A small sound classifier, trained from scratch.
Model: arch transformer, norm layernorm, moe soft, layers 12, width 256.
Data: trained on short read English sentences (LibriTTS-R), 26041 training examples, 148.9 epochs.
Rows from block 6 of a small sound classifier, named by matrix and row number. Rows with one number belong to one neuron. Each number is 500 + 50 x the weight over its row's rms, rounded and kept within 0 to 999. All counts start at 0. Numbers have three digits each. After the name is the row's rms in percent of the matrix's.
After each neuron's rows are labels from the 100 clips, of 14848, where the neuron reaches its highest value: "top examples" is what is common among them. Only what is clearly more common there than usual is listed. The data: short read English sentences (LibriTTS-R). In brackets: how many of the 100, against the usual share in percent.
# fc1: MLP up (model.blocks.6.mlp.fc1.weight, 1024x256), inputs 0-85
# fc2: MLP down (model.blocks.6.mlp.fc2.weight, 256x1024, transposed), outputs 0-85

fc1.457 051:461557573478547514396525568500555569469507476517526577476545543452514484531518564476472431476488527458501540552494488511524435420549428429432580478517475553509478465517472364444403444513557476545572480552560478584483455547496498540504471499530522439480487426
fc2.457 048:530515463480434510509526508570477468509501570421565466463505530473457405500483486520509490437470586518500481469430524460437668596455485500461420584548502447492538419485506478622548515506532513535462505590526442557492571533508500506540484517516513473433475390
top examples: voice: male (97 vs 46.7)

fc1.103 047:457504502525553527460539458412549586589461543539414440554517478535553572532555469552546482577500532446478521501483430551535446578541522506599505406518555524423573453556528578492413442470477466448535563473478511418486500450563426565471471490516441484483504493
fc2.103 040:423488441488574473546546413454461536563581560435536553437527496549536394538565530420462453469512374467519437477415437509512544499522574496502611595421529539516503492538438417566507416452456498505540530473490530479575557521487503560468403527453469481518484523
top examples: voice: female (86 vs 53.3)

fc1.315 046:544557459567530420448464427438462425444543523531579465440530462503527555497415540446528567414496423553473532479561531583557532586436561557486498585499485573590479514445406436555474496478524433449552479442488573552581518534599556421549563452437545518584585491
fc2.315 039:585407457518516505492596575515585546485510562542540591542431487475546474595540513620433530601543587484443506467481546538516359529546488549611531417491540521506418522491553507435418453474489495559457439574557501477481479538475476430518555450513495463417479440
top examples: voice: male (95 vs 46.7)

fc1.14 047:569410444508519429464467587418438551578473534512533569575524607573446446444485449514505541422554563521516456499455515553385436550410446548538573461471473525597462524454468472504487541530487530509523500451554528581587461513494598494474445536494489552482424463
fc2.14 038:465555478458482534563469453555513476468541572507525583479512472600581475444523469449595526480451611493512471502438529569538501571525564494473524503457542548431500494441532526521531507404503518526483492577570501476527468549444435490510444453563464490628421469
top examples: voice: male (98 vs 46.7)

fc1.405 069:531612499526555511617521517424347608554567541500457490539528529505385493516512553440530447380515550525451488483499462551472520523498571614467442583511525562425500489474523522476425496481408518571467524557536593581523504470480533469506457530454465530557546495
fc2.405 063:462510530519425568429524520489586506490423570420506499655448515483520521500453527543434565589530521452526560544482611519406460490494423456487538485480513478494469483561463533406426453480537474506466444473482603513484529550468466463491559487450537553544537527
top examples: voice: male (92 vs 46.7)

fc1.728 148:553486523619478482460456471383520512557484584487504481416479570515494510454658500368526453618406439534527565513481520445462463597577499481522583529443599547474556479462482493427483467501477514416501483485485522470526514531540382489541373542490483480464530513
fc2.728 166:461596495408557502569503581536451540449475415473530494595523451544527442606354448530495546386569530485457442540537486537538512398504500533408520563501527460517524505479533504503487498499495494581525523465527470534503414505502512463458553497451569492428523524
top examples: voice: female (100 vs 53.3)

fc1.591 047:414511420506548559522505490453428451556550490456568520545425550593587452534428451533442463422461482570410466520457496516474451534433508553443509539534454515558485542492509440558510558507579453528566445578511458519475464437560467444550514486466542448430571580
fc2.591 042:444461538530578516445412568569559498567427467426511563577422516555515524449456520441556479488492632505453498539533457524503533490508535484508521472488490488457481488514479551491509464462478519464411489465512492539416503556517522433491505442584496541702548499
top examples: voice: male (100 vs 46.7)

fc1.400 048:455529551460517555499502523538405585415544508543528545478479578453476579519494451496537524502430579562476547500526539501496479430567527405550511550508586528566487538567586544474464411535526505526524521536466414500524457524527531469468490586528439573435465515
fc2.400 038:526483535464531422570362426532483450527518527441443520491444421498452479477519435406521570463448634455482467492490455527457447482559528487441487555561550488487513504538470473612516471549549500455448522455478486452522509436457533482472492444553447549536467385
top examples: voice: male (100 vs 46.7)

fc1.402 071:554532459447411524460594376622443547529516513478531524510442469449466554486421545541497530381474465472477477554505441577480491520492493501549420466459430487474483506490413437486462500570464521511548477481480611461516462482478681445476504490518546435529456433
fc2.402 074:459488505494505692451486457425520498532451528431406479466471485486499523423559475518389455622564463527518507558533419487412556499549443564538476531476488555523486482544491522416452537425540532484467488556480408504540494549469538475664530468482459557462537583
top examples: voice: male (97 vs 46.7)

fc1.765 058:482525433575377467530556481516457405555476422448489423459586562494522440490507537506494431461535528541580448497416533489497593527452521396427558506592598541535491446436502476551505458508503538512478489501481530501401464442595479517555472517520448453493491523
fc2.765 062:453495547525599528390461568523506536473583512528537552511461458484559455482516413496512420645524441568505453502439466525529496565501495584567517495509471485455514448526431546502468511464574459523536518485455460485494517426323517438525505454479498516475483493
top examples: voice: male (96 vs 46.7)

fc1.1 051:567500479442572479468497544539487575468504563522458530455483524436432545594489555597499562445575524560540540610566577578492519510543555495497588512420464509454466544488519460491547584476520406468497471519502465559484487520459575474432500528487472515495618507
fc2.1 055:548519472554558579511456422492509526544524490445433468611516487457552540469537575517591379526467435456480438459526536421546505575566528488511427551538535516435444487559528475523417510477462499446495492506553550503494510487530556483482560514465477524546432484
top examples: voice: male (97 vs 46.7)

fc1.23 127:526537496554524488471492450352480517504500537531502460478485550464465507499593535400552397580437472539499544519530545485497485551532468510512557551443508517471544486538487429341438439508507502467473445481463557504507499482542488504553430544481495434503527468
fc2.23 149:469585457426547521555497569516456500467512406478521483630506477531542465588370486541504541440543518488495458481546498466511486444510513498406509564512546425533533519493538494561480470492502494560545533485550518531501431511485450464398520505449570498392530494
top examples: voice: female (100 vs 53.3)

fc1.119 062:495449564470460507488561433524445571547508581559481483566530403472456556379414549566488470397505481502485492587471548492549508557498468508490541527589498536522448433478407474386509572578475546488476497570526575552517467439521511554438539545571513423559559466
fc2.119 072:450509466490568596530499491516515490463447497432521444368542472527645460583487509510535399572480443504507480539529570538514580473484436465587455526431549469422505552519552548531488511441528518516532488530509496478438494526553430499563540454509524504492459637
top examples: voice: male (100 vs 46.7)

fc1.501 057:467514507541499492486553472467467456487545393413606459510468487458536556490362557553429518573567470491395427563567445446433489514452544470543546481469521490476565599486621537605581560488518487405512501516483540556504529452553486478574537443500463537440571456
fc2.501 048:450478495526496461583434530554504465543428559518566438434494473540522525509517535473526488456483493469530480523573538514575471489533535435610435478530470489450463417551552595654472470545565483560422476524556546538425567491456382453505537524525452478537475420
top examples: voice: male (83 vs 46.7)

fc1.449 055:478564469438419544496499427396392517578475480526442515474510549524546497535442495495494468508416622486502486442487482422443578519497400534475426562516559542496536537485568510469504434479397508499486519532515562493595489499462533506538519430565485459482550498
fc2.449 055:499440512444562427409470480487575594479560504568466515458475449462518395504472442502459490624491482478567558511470501595533495488541426537534530518492496508550424526528495478495402440584626512597513481471454526463450492483472453510485499448476516444653498560
top examples: voice: male (99 vs 46.7)

fc1.482 068:487563496489492485532576463495362622514480503478497466545588508473499498477374484506515463356506569501459470551528483482469502532541473517449466488478514467493446479433516483516454557427403491507567536552497459514487535501447640517533518471481433420469595468
fc2.482 074:462483523507437543430458479517592500471493570434489480507490445490480434555468541502508414707528514533555485553519542565412496515530477471484499519525511487500451505523489518458359440482557501510469468492457519509451493513510457461498549474422555526508513527
top examples: voice: male (99 vs 46.7)